Rows from block 2 of a small image classifier, named by matrix and row number. Rows with one number belong to one neuron. Each number is 500 + 50 x the weight over its row's rms, rounded and kept within 0 to 999. All counts start at 0. Numbers have three digits each.
Before each neuron's rows are labels from the 100 images, of 14976, where the neuron reaches its highest value: "colour at peak" is the nearest of a few named colours to the mean colour under the peak. Only what is clearly more common there than usual is listed. The data: photos of arthropod specimens (BIOSCAN-5M).
# fc1: MLP up (model.blocks.2.mlp.fc1.weight, 768x128), inputs 0-63
# fc2: MLP down (model.blocks.2.mlp.fc2.weight, 128x768, transposed), outputs 0-63

colour at peak: grey
fc1.318:553479494500562556500595500533541495500528593580500471500498598500464550520593372554401467438500500500500463500473536440457448515481500500500473453559500500581421636500465449493568473536447658
fc2.318:532577472500549500473500500470502432513565520500500488444516389511500500610546491500549516570418490390494500382518501527500500500514559493465491521426551444537471486463690444500536483537513476

colour at peak: brown; grey
fc1.277:577562564500376529403527500374469456572484500544556551437500562570500500565474515480522363500500416456500500442478489504426454561500523500407530476517530576500500500521567462500548500471519591
fc2.277:397499494539566437623489477500453500549443533412419500625471478443540532408474588500471500397569538488500515500531516500481466399468500583593500492579440460447612523523424625560456598509553477

colour at peak: brown
fc1.485:532543430499527584500428474484480500481500464500526419536500500568464481450562500421500368579508536538443592500464424500374552402590500515431500466500500511445573500500602551500593464548500569
fc2.485:472524475526537513523584539546469422589436546409425474551546378491489484497456533533483534379583450610500500500549500586585434587434546451500553447530487473500513586401500628620500459560525463

colour at peak: grey
fc1.584:517489500498454500586484500500431500438510567585392432463509442500500500415568471420500500585530518455453500408408500413459497472544454500584484521549517646467503481538478446457500545434500500
fc2.584:500581492456461541563551500574424454491500500528500649500477466475499457420451548539500430402528500416458534465522563525505453391486584527369434500477500419557628500500500597550500423500600476

colour at peak: grey
fc1.595:500500500457477489522523500500392418527500589603500510469500454488511542506500435434582500528500495500500468432500534512476425500545593448514516500520600593459531500555524568497448481417523444
fc2.595:392505459500563422580500428500500462540500452460477449562510500570542431455523545500548524490529500566519569539599519519544500484500523581477556500537448442500548538477553632566420451500469471

colour at peak: grey
fc1.753:467484500468462532485596500500496469493482465500427500471500467500483518423603522440467500584569451422522625500530532376530418482451574529453492574500451500427500563589615560602500385445500476
fc2.753:612570500492470534458517569552567500494533524500500459471563500533478500543429610512523525481451500500345500500405409487448500558500440531500578487546515600500500471500483500453557529444547523

colour at peak: brown
fc1.449:500582447443500550457633500554500500476500500500500557500503546500482565462584455500408450555500513365435586500524500419522425500500606500430431510531470514493500500588554547590543500568551546
fc2.449:596500526500546481484549500427500383508559596453500500434550421507500530444468466437463526575500396536466500500437500518516525508580534494434500335557541500500445500478534500500576450500411500

colour at peak: grey
fc1.5:456500500403547500500500538525531500550476499518538549479510500470479553580537459516576502500442483478596486500500560416609428514500583578456468510500543621450438500447500500604446419512500510
fc2.5:657500440471496513469471503510500500450557509548476486460616417537444501516590500524374500449500568537506495500462449500475588480602421422500500442523525540524453500500433451477524555500464500

colour at peak: grey; brown
fc1.282:500500461522500517500386521454529469493489500489500583508500500624485543500500500579500557428506607447459515500500434500463421405500499530473549416500632604500500459500500500500534535516453567
fc2.282:500486500500500550525644536415500500500500528592500442500500481550451544500431499497453598530585495500527471500456407543485483556519459435470492425614542651441416558500500417549556569480380533

colour at peak: grey
fc1.149:477557500449539500548500514587398476500509609500550647553500476466495546453450567544553447485612545447515486458500571524500595500417573488495442607552486564586539580530500500556488523508537500
fc2.149:500527467606553588483551500433500530564566500428444500502438550467412441500583505588448500408500501487564458500543507600580539523488485533414476452500471472489500534456502438527455411500520536

colour at peak: grey
fc1.297:570500500438500509574538548500530495445546500547500500517500571539470500535545478558462438555505475529500487500454500455558500560480500360534441615438426542561387627555500406479540400500471488
fc2.297:473595551418582483521422525599449500612500562490561568573478513510500488500485500500500399472531459500581500462500540563473430500485550496462484516552474440552513517497500467537439506550500537

colour at peak: brown; grey
fc1.6:597548500433500526500500531452378500500507545500500590553500500559416500401531500500480500500454482382460500423500588500500500454500580514431356500507502500500539500505573500500503582500564615
fc2.6:500500510499430500464539499452511436500500499566591566450500468500431500457432500483500500500480500500500578494500500646500437437557500500395609496422649500457666545500545500500500412457500398

colour at peak: grey
fc1.170:568520427578500531500410520448450474444604479404458609488500416575451500500521500558500548508549504536439500500580500500500444396440472541500444500435445510500462455500478500500432559468500554
fc2.170:500423512362500484500513398526549500473548500527500444472657581549501500479500522500446560500529456500517500581437500453562565603500456368500503500500447500485443575500485500500467427500501500

colour at peak: grey
fc1.451:500500500589400566500518556500500488480500461500432546478534495538459528541578453500500559384500500424500525500596500462363432500429548602437405506546500577500521500577487576524463562504500605
fc2.451:413444547500454469557602500396568579511484500585500513500463492500530500500500553441462581500500421507504500493529510504480387500562483455478500500462506597408500572602536500574500500426431464

colour at peak: brown
fc1.752:523500500535412507487500559422500526474567578500408546410493385586470476500475500523588560397478500500405462500500540597500500500500454564486482527495500500536500500500500500500437480451540552
fc2.752:510567500403470399530570569489500417571589594564548488458500460500500516500444509500451461537500440455491559501500500500500367500550542500448531500517604591477553514500510500500500500500500500

colour at peak: grey
fc1.533:500547481526500632500424500420500533480507493590500500500519542591297467500500500500500500616452578583500500520500468514500482500500449439440473500507408491541500579500500491474554388531488500
fc2.533:473500543555500500540500539519489467568500446451496525500558418496461527635615500534433475500567543525500454587571500564500382542500500421500445500573585508535511500511570521500500558573454500

colour at peak: brown
fc1.438:459482469464393557500543512527492488481509500500509541463500557500477500452613500482535440500496479382500675504503554399553472460500568553417428593458458500466500500598573541582476407432549478
fc2.438:579500538521429500500521410443497471516455554568421454480510500532500490500556523444500552563518481500396511429444500534499520519530500567486538503590527598471452565531547586481538471472500464

colour at peak: grey; brown
fc1.196:500499500410569507500477613553501493543500609500585598500500500500482631479520500521510520491456438508562435407455500541610397500463540500487436475476572612500500459441448500500334500500520500
fc2.196:563500474405446500554438561500500552505550514538500500531573434387487500500597477549402377440500630467588505514516500396436554456580436477459446513510500500500520487546471461536500602500445553

colour at peak: grey
fc1.69:533470515500589469572462565475433496500500540598491442467500475500530478500500500439500479512479500518555426460381513500498552514588472402534450500500545708531472500500500408460456500500500544
fc2.69:487500530410482477522579541558472368470491500541577571522478440443520466413407486512500418471525538456470596460615555416443449414452560540472476500463524445499532500500449593557483514500500458

colour at peak: grey
fc1.463:500500421416507640500472563500553541465600574583500612500467500578338500424500469530537533500500500500500525489500474500500419431508500500417472461500570594500436511543500506500500480428440518
fc2.463:566500500388500500349500500590500449496500557465590500597471566500500490457391455470496394500561482500500500436410534437401599500547500500541520416500591547500500500474384417454594500573500540

colour at peak: grey
fc1.678:500500536487539532411507500516440380534500500652585530573500625500470624434500500576500500433628596466500470538523547473500466573427469463520482566548464449500500505574500561502500500518446500
fc2.678:476553452556541528462470500500476500489556524500442500451588513500500500481605500593479504500537386438527494500500434543561500500444448446500497608420435425544478448464575500484500480592500461

colour at peak: brown
fc1.697:471548512500500500448466560500500500524500561454547642433500500511500618500500500500500503456450421379531500392481500600562434506432533583405444479500593544500550451499500530567435557500571555
fc2.697:546539448425527521554504561476500494521533559428497527607577477420457500442521500600445396406618552444479482500465500526483422447460396520475500528471500436500529565509494482542470550564500508

colour at peak: grey
fc1.142:546599500542500512444512585500426531535503550473514589500500500467487503560490557554542357459560569500435478440464500565473500543415452539500498500529466500565517549467531509486466500576592566
fc2.142:547500523581507500608533493471581523500480451360393428495500500479477500540531444538432548500553436423518446513513447556500494442464500587500560388480500504493500500450586527539520500523500607

colour at peak: grey
fc1.218:564500468429500515500500524395543415439611500520500500435479500653475500451500500409500500624403389544500540500500500500500500377569506464436500500416500581500378460470500500540487498396414500
fc2.218:500500500435440500558500500500500598556593564500500500500510500394500392437481507500543458425590500475587543500500606500453573503523500500500500487500574644501554611606487376500431496461500530

colour at peak: brown; grey
fc1.660:437434500500483522500549500572500594500552576500442514421519500471500500550551382500511500422479575477549500456500528639500500517411567562413481574511461560500500500572444466552416573442500500
fc2.660:525532497414478500504568446413500500503533455500516420526500489500450500510500548466522525541421576567549580587500523500554476557556606500426500557583522562500500468500607526438566520549526477

colour at peak: brown; grey
fc1.117:478525467556500514550426585445529518500510444418578595556500470500444508448500560510572469422560622483491500517500462620479460420481552529489500417512630552515619475500500515545412555470533587
fc2.117:430485500500500550566511539378528496500535470547500500456471569500428566500515500513412605500500432454521469535572455422472479435564460436463500410500534601473469589546509450569525595500424591

colour at peak: brown
fc1.368:482440500500455500539546500464500422445546597500443464479500475500481513477562512432500500500513500443500539370534543583517500420474541500471500560561482500500547553610402478552424408414409472
fc2.368:472500436539469549510457516500500500447423386500582500629474551511510500576473522500580510550500436526500510500393463523541599634452419496528500514433418487516389456488500576440615510574555442

colour at peak: grey
fc1.180:537528444512542515500469538449401500472479438500505509566500558500447500418531490445500473569487509552458489473439442500483533467571500551531368525500458500500500451451544500446561500606500590
fc2.180:549573514557500573500478557500500478575446500500481540513505474562428593500527495552452510443548428581530551500456460612500436552464484507422515465528463329550575532335500544595519531580500500

colour at peak: grey
fc1.319:500470386500442500500411585500544500402627500500500535501523412592460500500461469500551525515416500500408553431533443500500487414539499445500471500500499559500457500511500406564418537443473516
fc2.319:390419514512500500576519500500473500500596500525449500442514524388531361500570510500528422489521465478601578516568647402558577477500500500461490500500459500500500602636500471561500426415500500

colour at peak: brown
fc1.193:489467478626500472447523554558525500500530608500500603424530500608500557500547500560594588500500500384384500484500491587500427504456500500472437500491449500500484500500500500543500500444425506
fc2.193:500582560492500577500500500500433502500500526571500500531433576473472500538641560500464432512500478500500576614500500625440452500534500459395500500500500535500538511500551500500500398526591419

colour at peak: grey
fc1.325:500471484582485538500482500475529500488661588513490477449521443543293500430500449500500569500484500486404500500536526558498594477521500500482485379500470582494500555609500465500525496500406544
fc2.325:457500500500434495500437533476500539465553500563459500549467522500542515593469500464370500474500530500500430534477550500455527585591500487500500396533500653500465542529500423509574558500409538

colour at peak: grey; brown
fc1.488:562387500454449521408500418477521504494554489476555500500500468500487427551486473572524440483593532376522500500500500546394495412500500500531589393542584500452489447500442413500521562441466526
fc2.488:500398460440441500472521374489497463446539500547500486489465518585500459500451430542524599580571500500471500511478500429500484537554431500517648413558555632431404565556404481500581486446472500

colour at peak: brown; grey
fc1.761:455555526497500685500471483426542545500508500537527500528500526507307418523500500474447406500440563552539500500457500500503403552500519500358424561456430507500553543500500500500502417539546570
fc2.761:420531465502499500550500500500565491532558462500500511547500500500459499645650551519438508480500498500504482563536531451608429616500576423412424500460500569563500475595600500512445500538422500

colour at peak: grey
fc1.128:509500483500523511487500504500564500430564556404500500500500401595488545500500335553417544489500424500398435479500500456500401483500500500579514414500499539560428465500407456500490561500500535
fc2.128:500500500431498584492500500519511500500569500430433500500583500526500500521500500543500553500425554569525500539500571562574537591500500425530500500564500500500449594506500438500424500500500472

colour at peak: grey
fc1.495:500459500401500500500570527500500383431519538526525549446532485524500533446500439500465570457552500342532500451551601500489500397455520459518511500500542593502446450584480458512417590459476500
fc2.495:547418548433484500500601500558473429511511498551599580478500500459500580430440444479570520500487450394500511491500500409500492449500549476438571469519636525455500477591474578523503480421533500

colour at peak: brown
fc1.607:500500500500406507500500555500432500500567648599442500432500400500434570423549388551500500500479472425534500344500536550500500500500538570430500588480500500541517516500500549540445500419500500
fc2.607:589500556421500462500616482499500412475598569500500478427500500462557408500500500507500500500556464500500649500500500500500426508554504500488523435500603500480500500586552520452581500500602481

colour at peak: brown; grey
fc1.108:558542359500587580519413500437500429443512475549585500547500500605380463391487500463505525500500500577502541500500433476470555354576500550444532426500539527477546500446535582478546472553447525
fc2.108:500548500533463530565588563521397399566527497480426450500598287473444459496500529547463500398550473554464500483592532544581462546493530491481500480544457519500533573515558660612423500510500478

colour at peak: brown; grey
fc1.600:480585500574523514531443540517500581500500439433415510500511378500447483553530500537528418414470544531500447493471478597513388502486500579482539438500500480481563492410500554502439500500611581
fc2.600:551542500565433585500500547419625585535507478513403501445500577541435517594532500500428547500409500408500464528546445515593432503530413500448500435393500549438500500557500456528537532500472540

colour at peak: brown; grey
fc1.685:497461461589416520471431500484562500500530500429500554432476500534452537409500581500586500462576500476432536469500440606500469394500500576500500408475542571467649464500500500552416450430565474
fc2.685:500561506517500500482500540458472558493567503500500434500427511528449579537500500561411509369500500464500418498445431561481407500573420492500484429633516612407472602500463500500516634468500579

colour at peak: grey
fc1.497:500500374500477500565500500500500593374491500588372539500500503578484530500610459500565500562449500500430500509500423468486500414554500589502440547541449547500573580500578500500566482500529569
fc2.497:500571486531557463500462540547595346513508529500500500500500530463515500500505565517355562486543500435413437534448443452539555557500420469500521421484566566500461414453469557481517592445434531

colour at peak: grey
fc1.571:537500532500459635458500500486481500500682582500500500476500500581288533436500500534562500500500500500500526536500500557477601451500500500439484500500500609500500536515497420500508447500460500
fc2.571:500500534403500500500502469540479439485560500601500500500500542500500500500489434500379500500500427597500382500500574487500550580535540451500500500566547575519396593514404439500585500500347500

colour at peak: brown
fc1.704:458500500594558546500431430500525593501508500500462544414500471500457500494650509500501501481500659500500500500500512598560500443500472500414500523427500509455552500528500500513399530422597500
fc2.704:447500455421455551495553500507516500512587502479502486500465606500427500530500458546461500462441500390500534608554500500500500500492532470502478500487500585500500404557523510491500643500500500

colour at peak: brown
fc1.390:540500382500528578577446459427561500423516469568500500500516579586401500442564500500452555553450500500489563503500412500500407345581500480436498441476500573456578500531557551500530476474433561
fc2.390:500566564500500531525533552465376403587540500445500570460500339506474488500500544535514500391540475492500419463586556500453423535500523452443436500586476552543524567495551642567444476500500500

colour at peak: brown
fc1.637:500548519418523558436522473541473424531500625491647570516515500479461500475446546500523408450478500386581523404427539618500500529480542505403460519499538500500607450490445500513424481500576450
fc2.637:456500406437500500564541529502500476451547563633548505499587456442479500349578500537494500500574495457500528500431546545572492500500500454471451662427429500500471550559527516507492416500477404

colour at peak: grey
fc1.203:541500478478529483454500444473500423454533569642470461500500377565489591500571397451427610500458533490500526462581552383422502490556568500481490514589519595474500556592546531478500500425500500
fc2.203:434428520510548479545453452460474584500518511540464500433451593452505420500538569452587500562500454479560537500444525546589558436569526507475500587500456561393562500444541500527500359449545500

colour at peak: brown
fc1.33:527517500482606686427397413500466500500500533500565527526500566590423495420458488500402438596500500500454500480443415524383500448559447536482524441537500500462491500500500476450583500555494548
fc2.33:455524500516459500500562471531500418510459437522475500513519410505484521500540617550471561393634510645500586517536500481570500573500500476407562462538453500571541547479539543594500405524488449

colour at peak: grey
fc1.559:500500500500468570471500500545500530500658582540571500455490598500390500500500500535575500500500500500588500500442555500500500500500500424500500500443500628500447492532407404500500500478426500
fc2.559:500500500442468500573523500440537500438550479551549500500530446514500500510501452528500428488500576579424447500500592504476587500500500390560459484500527608450480500500389500500500570500512596

colour at peak: grey
fc1.54:472548500500507500530440531553478500500523531500548575500487545500472470500464522476555470500530627519546445492483532603500500500460510450463367628467435574534572500500518485546438500435537500
fc2.54:442460396506581500588535442458500623500521493509424462489500500424480473355550541516431472425458584441616500510530583520521567431483545615479500500584422478500524534500529555542472500500590500

colour at peak: grey
fc1.9:481541467513426539500478500500420500435524434516508500516495517459455500500500565489581391503569529567478500506471458555500500457500500536533443538437443550541553597468500515500500371529584437
fc2.9:475541500601442545500500397574500535602500500434500522389500444500443500500500440500482474461500500420537500512439500500500657554500466533512594391500543559500541500514471513500537595477500572

colour at peak: brown; grey
fc1.333:435463500473420546500500500500597464500634562522500539469500500500500500470478474517632466500500539448500536464500546568500500500470566500449500622500452500462555507603500440563402500399500500
fc2.333:500500500389458500490629506416524500523486444470591509498487602422500497521467549516500479500547500500487579610500474470554402596493500393480523476489559599500500500574580547500543500557579526

colour at peak: brown
fc1.529:414500500447500638500407561500550539514504461527528592500500548500432448488436512500500430460500625507500500524500475571500442461500550465410373494440500500441601418500500521574414500500469543
fc2.529:396440476426500443640538500500533470448500414540474500500482554454470500461500555575421599500445489500500465558555578445500463522500552446472418573500500536546463531500575504593462616549467529

colour at peak: brown; grey
fc1.211:500524500542500500439479559549486478500500570500500630476500349500489548500496478558557463468500485478500500355485500552567447528427500608464483557517475565500425459458486500599422500561500555
fc2.211:587544451514450581524568580435479430502580519596544500485522397543423439381434500543500514495500491464497466500454460501501500454555438474446490443467595580500476558475500546500550500507417500

colour at peak: brown; grey
fc1.377:500389500588500574473472482519527560515594500500483500457500509528485585480524515561564516462537616467410480525497455561464415500441470421558422489500472453450558484570455482527424469443500500
fc2.377:444470361583518500473446471423536458500449408357500384500500572545485544536604392532510526500500526474538569592500396543500483530463500558493545500487539492451526500418593500436522500500510589

colour at peak: grey
fc1.371:522532500500500500451500500545522450500500473539500463438532500539489423500496500560429500508500500588559505399417500545543448463547541553500463500370418572479416446453510424446526463515619440
fc2.371:500454462569471500500474483543551536441500500571380500439532433565534607588590490473474662500382582458433474518500445425519500644500463494500500547595500572476397448553500536500515526487430437

colour at peak: brown; grey
fc1.249:557513533565537481425518500533500577541500538444435554444500459523500599465500564526396532500500452428576471416369559571554447553409404525516500500508478585454500405468444462480409500500612500
fc2.249:495487434506449542562485581500490500476536490527453503415500419467496440500500459539608466491525467476465500482576405587479438429471540562464467611500548456500480500501546590594515500536471500

colour at peak: brown
fc1.152:420619500500500659494455500500544540500531500458500500534475589500383397520500463500424500446469500500500500500500562512427449500500500461355437500500500456500634500500468500500443523541572558
fc2.152:444445500454469500531687423419498500500453429579490500544500439500454500521497500569441518491600532477571515582538577509602485500447510485432560533423526574500471486529524500500500472455465414

colour at peak: grey
fc1.208:446500500493540598475398468500500479500646567548556474500500619627461500424567552529500500427581500525567486500458453578388552471541481453517449500500500430485520459500450468471500466514420456
fc2.208:473540500566575500496540550500500469512500486452576403466551500565516601500525515520441500477500487491556516551500415584597440527462505465500614500432470518544500500419611470440541452478556517

colour at peak: grey; brown
fc1.487:510528519457555500500500500592500591500500571514430583500524412500479541592583488591437400484439546500500456414500612500527452528432544460483500584493408546525481574498475500494506453541599537
fc2.487:586473500579500606533500500410503481545506440600447500467500403575444491511505468512488560425454456517517500518515471539500598512552560500441539500456596558469488500490500625500517500417389549

colour at peak: brown
fc1.690:562571500537492526449544594405454500539535614620424500471500512564455500541500475548500500417500452500500500500500500565500425556474500500399474565500453500581400570500521487500537450500500500
fc2.690:500486523490500454535595500541510440592500500521444483500517432430538451581476553594485447535547388482446521570522477540545509550465500511529500474513500530442446462500493492497469541526500390

colour at peak: grey
fc1.264:541500477500500554549491500412575521464619551500500500474466500563406500500413500500588542478452500561458500500500558466500442494531480500500496500488478610516414593573500441471500495492336500
fc2.264:592500527482417500500500503500500500500500500595475500500500500500448426500467500531422496456500566625411436500500534518419644500560500500524500397500542595510435542500390438500603519500442519

colour at peak: grey
fc1.109:500551442419602500577500479471434477405524470500500500500500438500441492500500481457520482535467595538500500529500558500485572432579579396453469595500452560531539587500568565548500480480523549
fc2.109:476500459523609520500522386483516575461500460500552506490478528463457500505512585455434428500425471618537532560500540515585623441500520519422522455448447547528538432462546600543501421500568479

colour at peak: grey
fc1.615:500500453488500515511505500500561513416552500500500500506500500589470539500500500500495500500535585526500500500565534617407445412504582500500463421465500555496558532653500468511461600441562535
fc2.615:500445503487396500463537462476500500492561500718512500506500429488500600500500438500500542500463494441456462505467500373500588459562506461509500491500575581500391512560500400455529426423469480

colour at peak: grey
fc1.619:488500450354504514524543485469417385486490541599500538500500439511500500419451431421544565588546500530512546509535497489452500435511563465485500500500557583442500517524532572531519522404466418
fc2.619:500445405552541516551500591438583500500569471500547407453500550566432527500500407429500574544389420544598535541559458449500454448500614563465477424439550552500500519509500551517442537474500489

colour at peak: grey
fc1.161:570500500507452503460566574391407528500525536477439500510500380500500500500500461528546504477523500502465470478573500500465418544418500500555526500500500500558387500472514431520407564500481584
fc2.161:583534429464560560500546550436500453472518461539487500589500500530419500515508500487447500568500532446500500476519500553431547465445500457508497500616558500638496541500532500579500578538606547

colour at peak: grey
fc1.98:500547485350555530500500517568500500475470500626500500547481473500464500516588374442500498617415520500454500525500528410500500500557500500500388570493445500518405537500551570486556516585470469
fc2.98:583553500575500547489375543357409506500500500551520495481500527563500500481500500500478500493500403602565500507456435562464543500566452500500500461531530490500500519358500424439582500535500604

colour at peak: grey; brown
fc1.278:500553555425598610500442480500465500500500500500574544541491550500401461422438553466450428575500500510530473500416500500412549500529520500451451570554469532506534500498524500500544477528509595
fc2.278:467534466447433488500478496496500538501473445575500508529500528482451556500649532521420533530558500571500568544436500445632466584500487437464463608535345440554553534464543500591488431530500464

colour at peak: grey
fc1.510:532500479479500487562480603500511500500666523582500500435535457500500462462522500415500500500500500460500523490415500500451590427500464518567425500524500681493425432500482440500457602405500526
fc2.510:526505500459479500423475513500569500530477500554520451583500546597490500592500463500465554563417500523424443570426418500470500608572447436500451458419507569500416500471566402400555568500391524

colour at peak: brown; grey
fc1.300:529563473506574551474440499528354500500506500526500597535496530599414589318500552500448611402478500421452500500445472537440500454528469579488430534582515544500513442467524551473513585551500585
fc2.300:500592500546429500471534482505500428531467410500500482508545375452495560500500631466500500500517434604378500547500500518549500566500500411416542461500500508500500524530562591622464489533546462

colour at peak: brown; black
fc1.599:500500533546485545450515500435523593500548580539365533411500457523434500500500500500613500397500461507500500500439500599545500500500500598397507500500500500500431500456500500530502388534500471
fc2.599:485500530443427482477585500488500471522557587625517500444500500462500542500487436525467476556508410495500609598481500555500389535500524418406500500500575550481500488528485463476500500464500377

colour at peak: grey
fc1.403:532547459489500566525446500500416500487546520523558500500472435500441538494564500500500483528500545500548500464498500564500500502536500369546469653500439500531500533469500440515441411475530423
fc2.403:500540500500500556355533500530500500500506500569500478500500500500411618411462523555386596500500500407500469500463522450470452585500500428485500458500531566511500457560500536500496590528558441

colour at peak: grey
fc1.346:445577465440500500548549443500390438469500500500500500524500503500476465500500500472537500500500563500511447517601574460574500500539543368489526606441500547538584584543585578530448437461585427
fc2.346:489439474523565485518518346448500574505498443416500428429500539473517376421500500500545441500467500581500512512467525586517689412500439550483591423500488579465530449444521516500517394458560480

colour at peak: grey
fc1.47:473472477613472500562387466536566540409579582500439464448500479614500500500509563500500595500500582460431474465500470567441460471558431462615500498607452539445454438532364383457500500500474493
fc2.47:477608416539455443500476444511468544359500545515435486505595627513579454515649500530445500474552600479567599549500482429500512500500500500460411549508406500555493500524500500407511491462538519

colour at peak: grey
fc1.316:539500398539520614536553500447490545412517467500500450527553500500393472500560500500500429529500573500500533550500500421546573500545554500500448560420398463500539623500564570500529416500621549
fc2.316:470537500549458538510457500465446500509565483435622500531500564551438502536535517450519465508522455577500518549535418487500483473500566365500500500567545519567534551500564500581484512562500612

colour at peak: grey
fc1.238:522500500461451500565615573476500500500533500559500523500500563476465541540596474557500430543578460471500513500517622416576500551382500432528431633420439582532464635606576500553497410500496485
fc2.238:468564516416562424545444518577413500579542589450569528551518486500500500482477451590500411422569509516595467500500559597480500500500500466500523554547452487556500544500369424526375509531496501

colour at peak: brown
fc1.585:573510500500500511412510416514468500551527508537464431482479500577480450477500548436443411592425526491546500500408522445451582536566500500458580458579500500500554504500506547430549403469500500
fc2.585:500500479482500363500350401436427552422453403492497453500500467500525500500502396407494500565433468541482529500500483540379500513570500525532552471509513500449479546449476453536485537541500579

colour at peak: brown
fc1.550:500500500545444539476500547442490522499646608529482500433461500527430500458480500474556517470419500446600522500500568500460500500500554524424548562549465536500500562537494392562423455445390532
fc2.550:500500489500500567500470455500510500500556500500500578519500500554500500367436500500436590500500560507477497569500500500393500500508465500570500462586601552496475541577412500500572615579426579

colour at peak: brown; black
fc1.326:531558511444527500460561548500462453500500607505498570526476468500457494528550528500500500478405423468552500446500566429619523526461553573395466569472448539535430503468539538488500440566558500
fc2.326:573525465445462529596500522478514482533526554526551531503503500484435500500458419544497448493500500531568483499389500587500583502500453452411500433475603531498500536398349486542422587520458500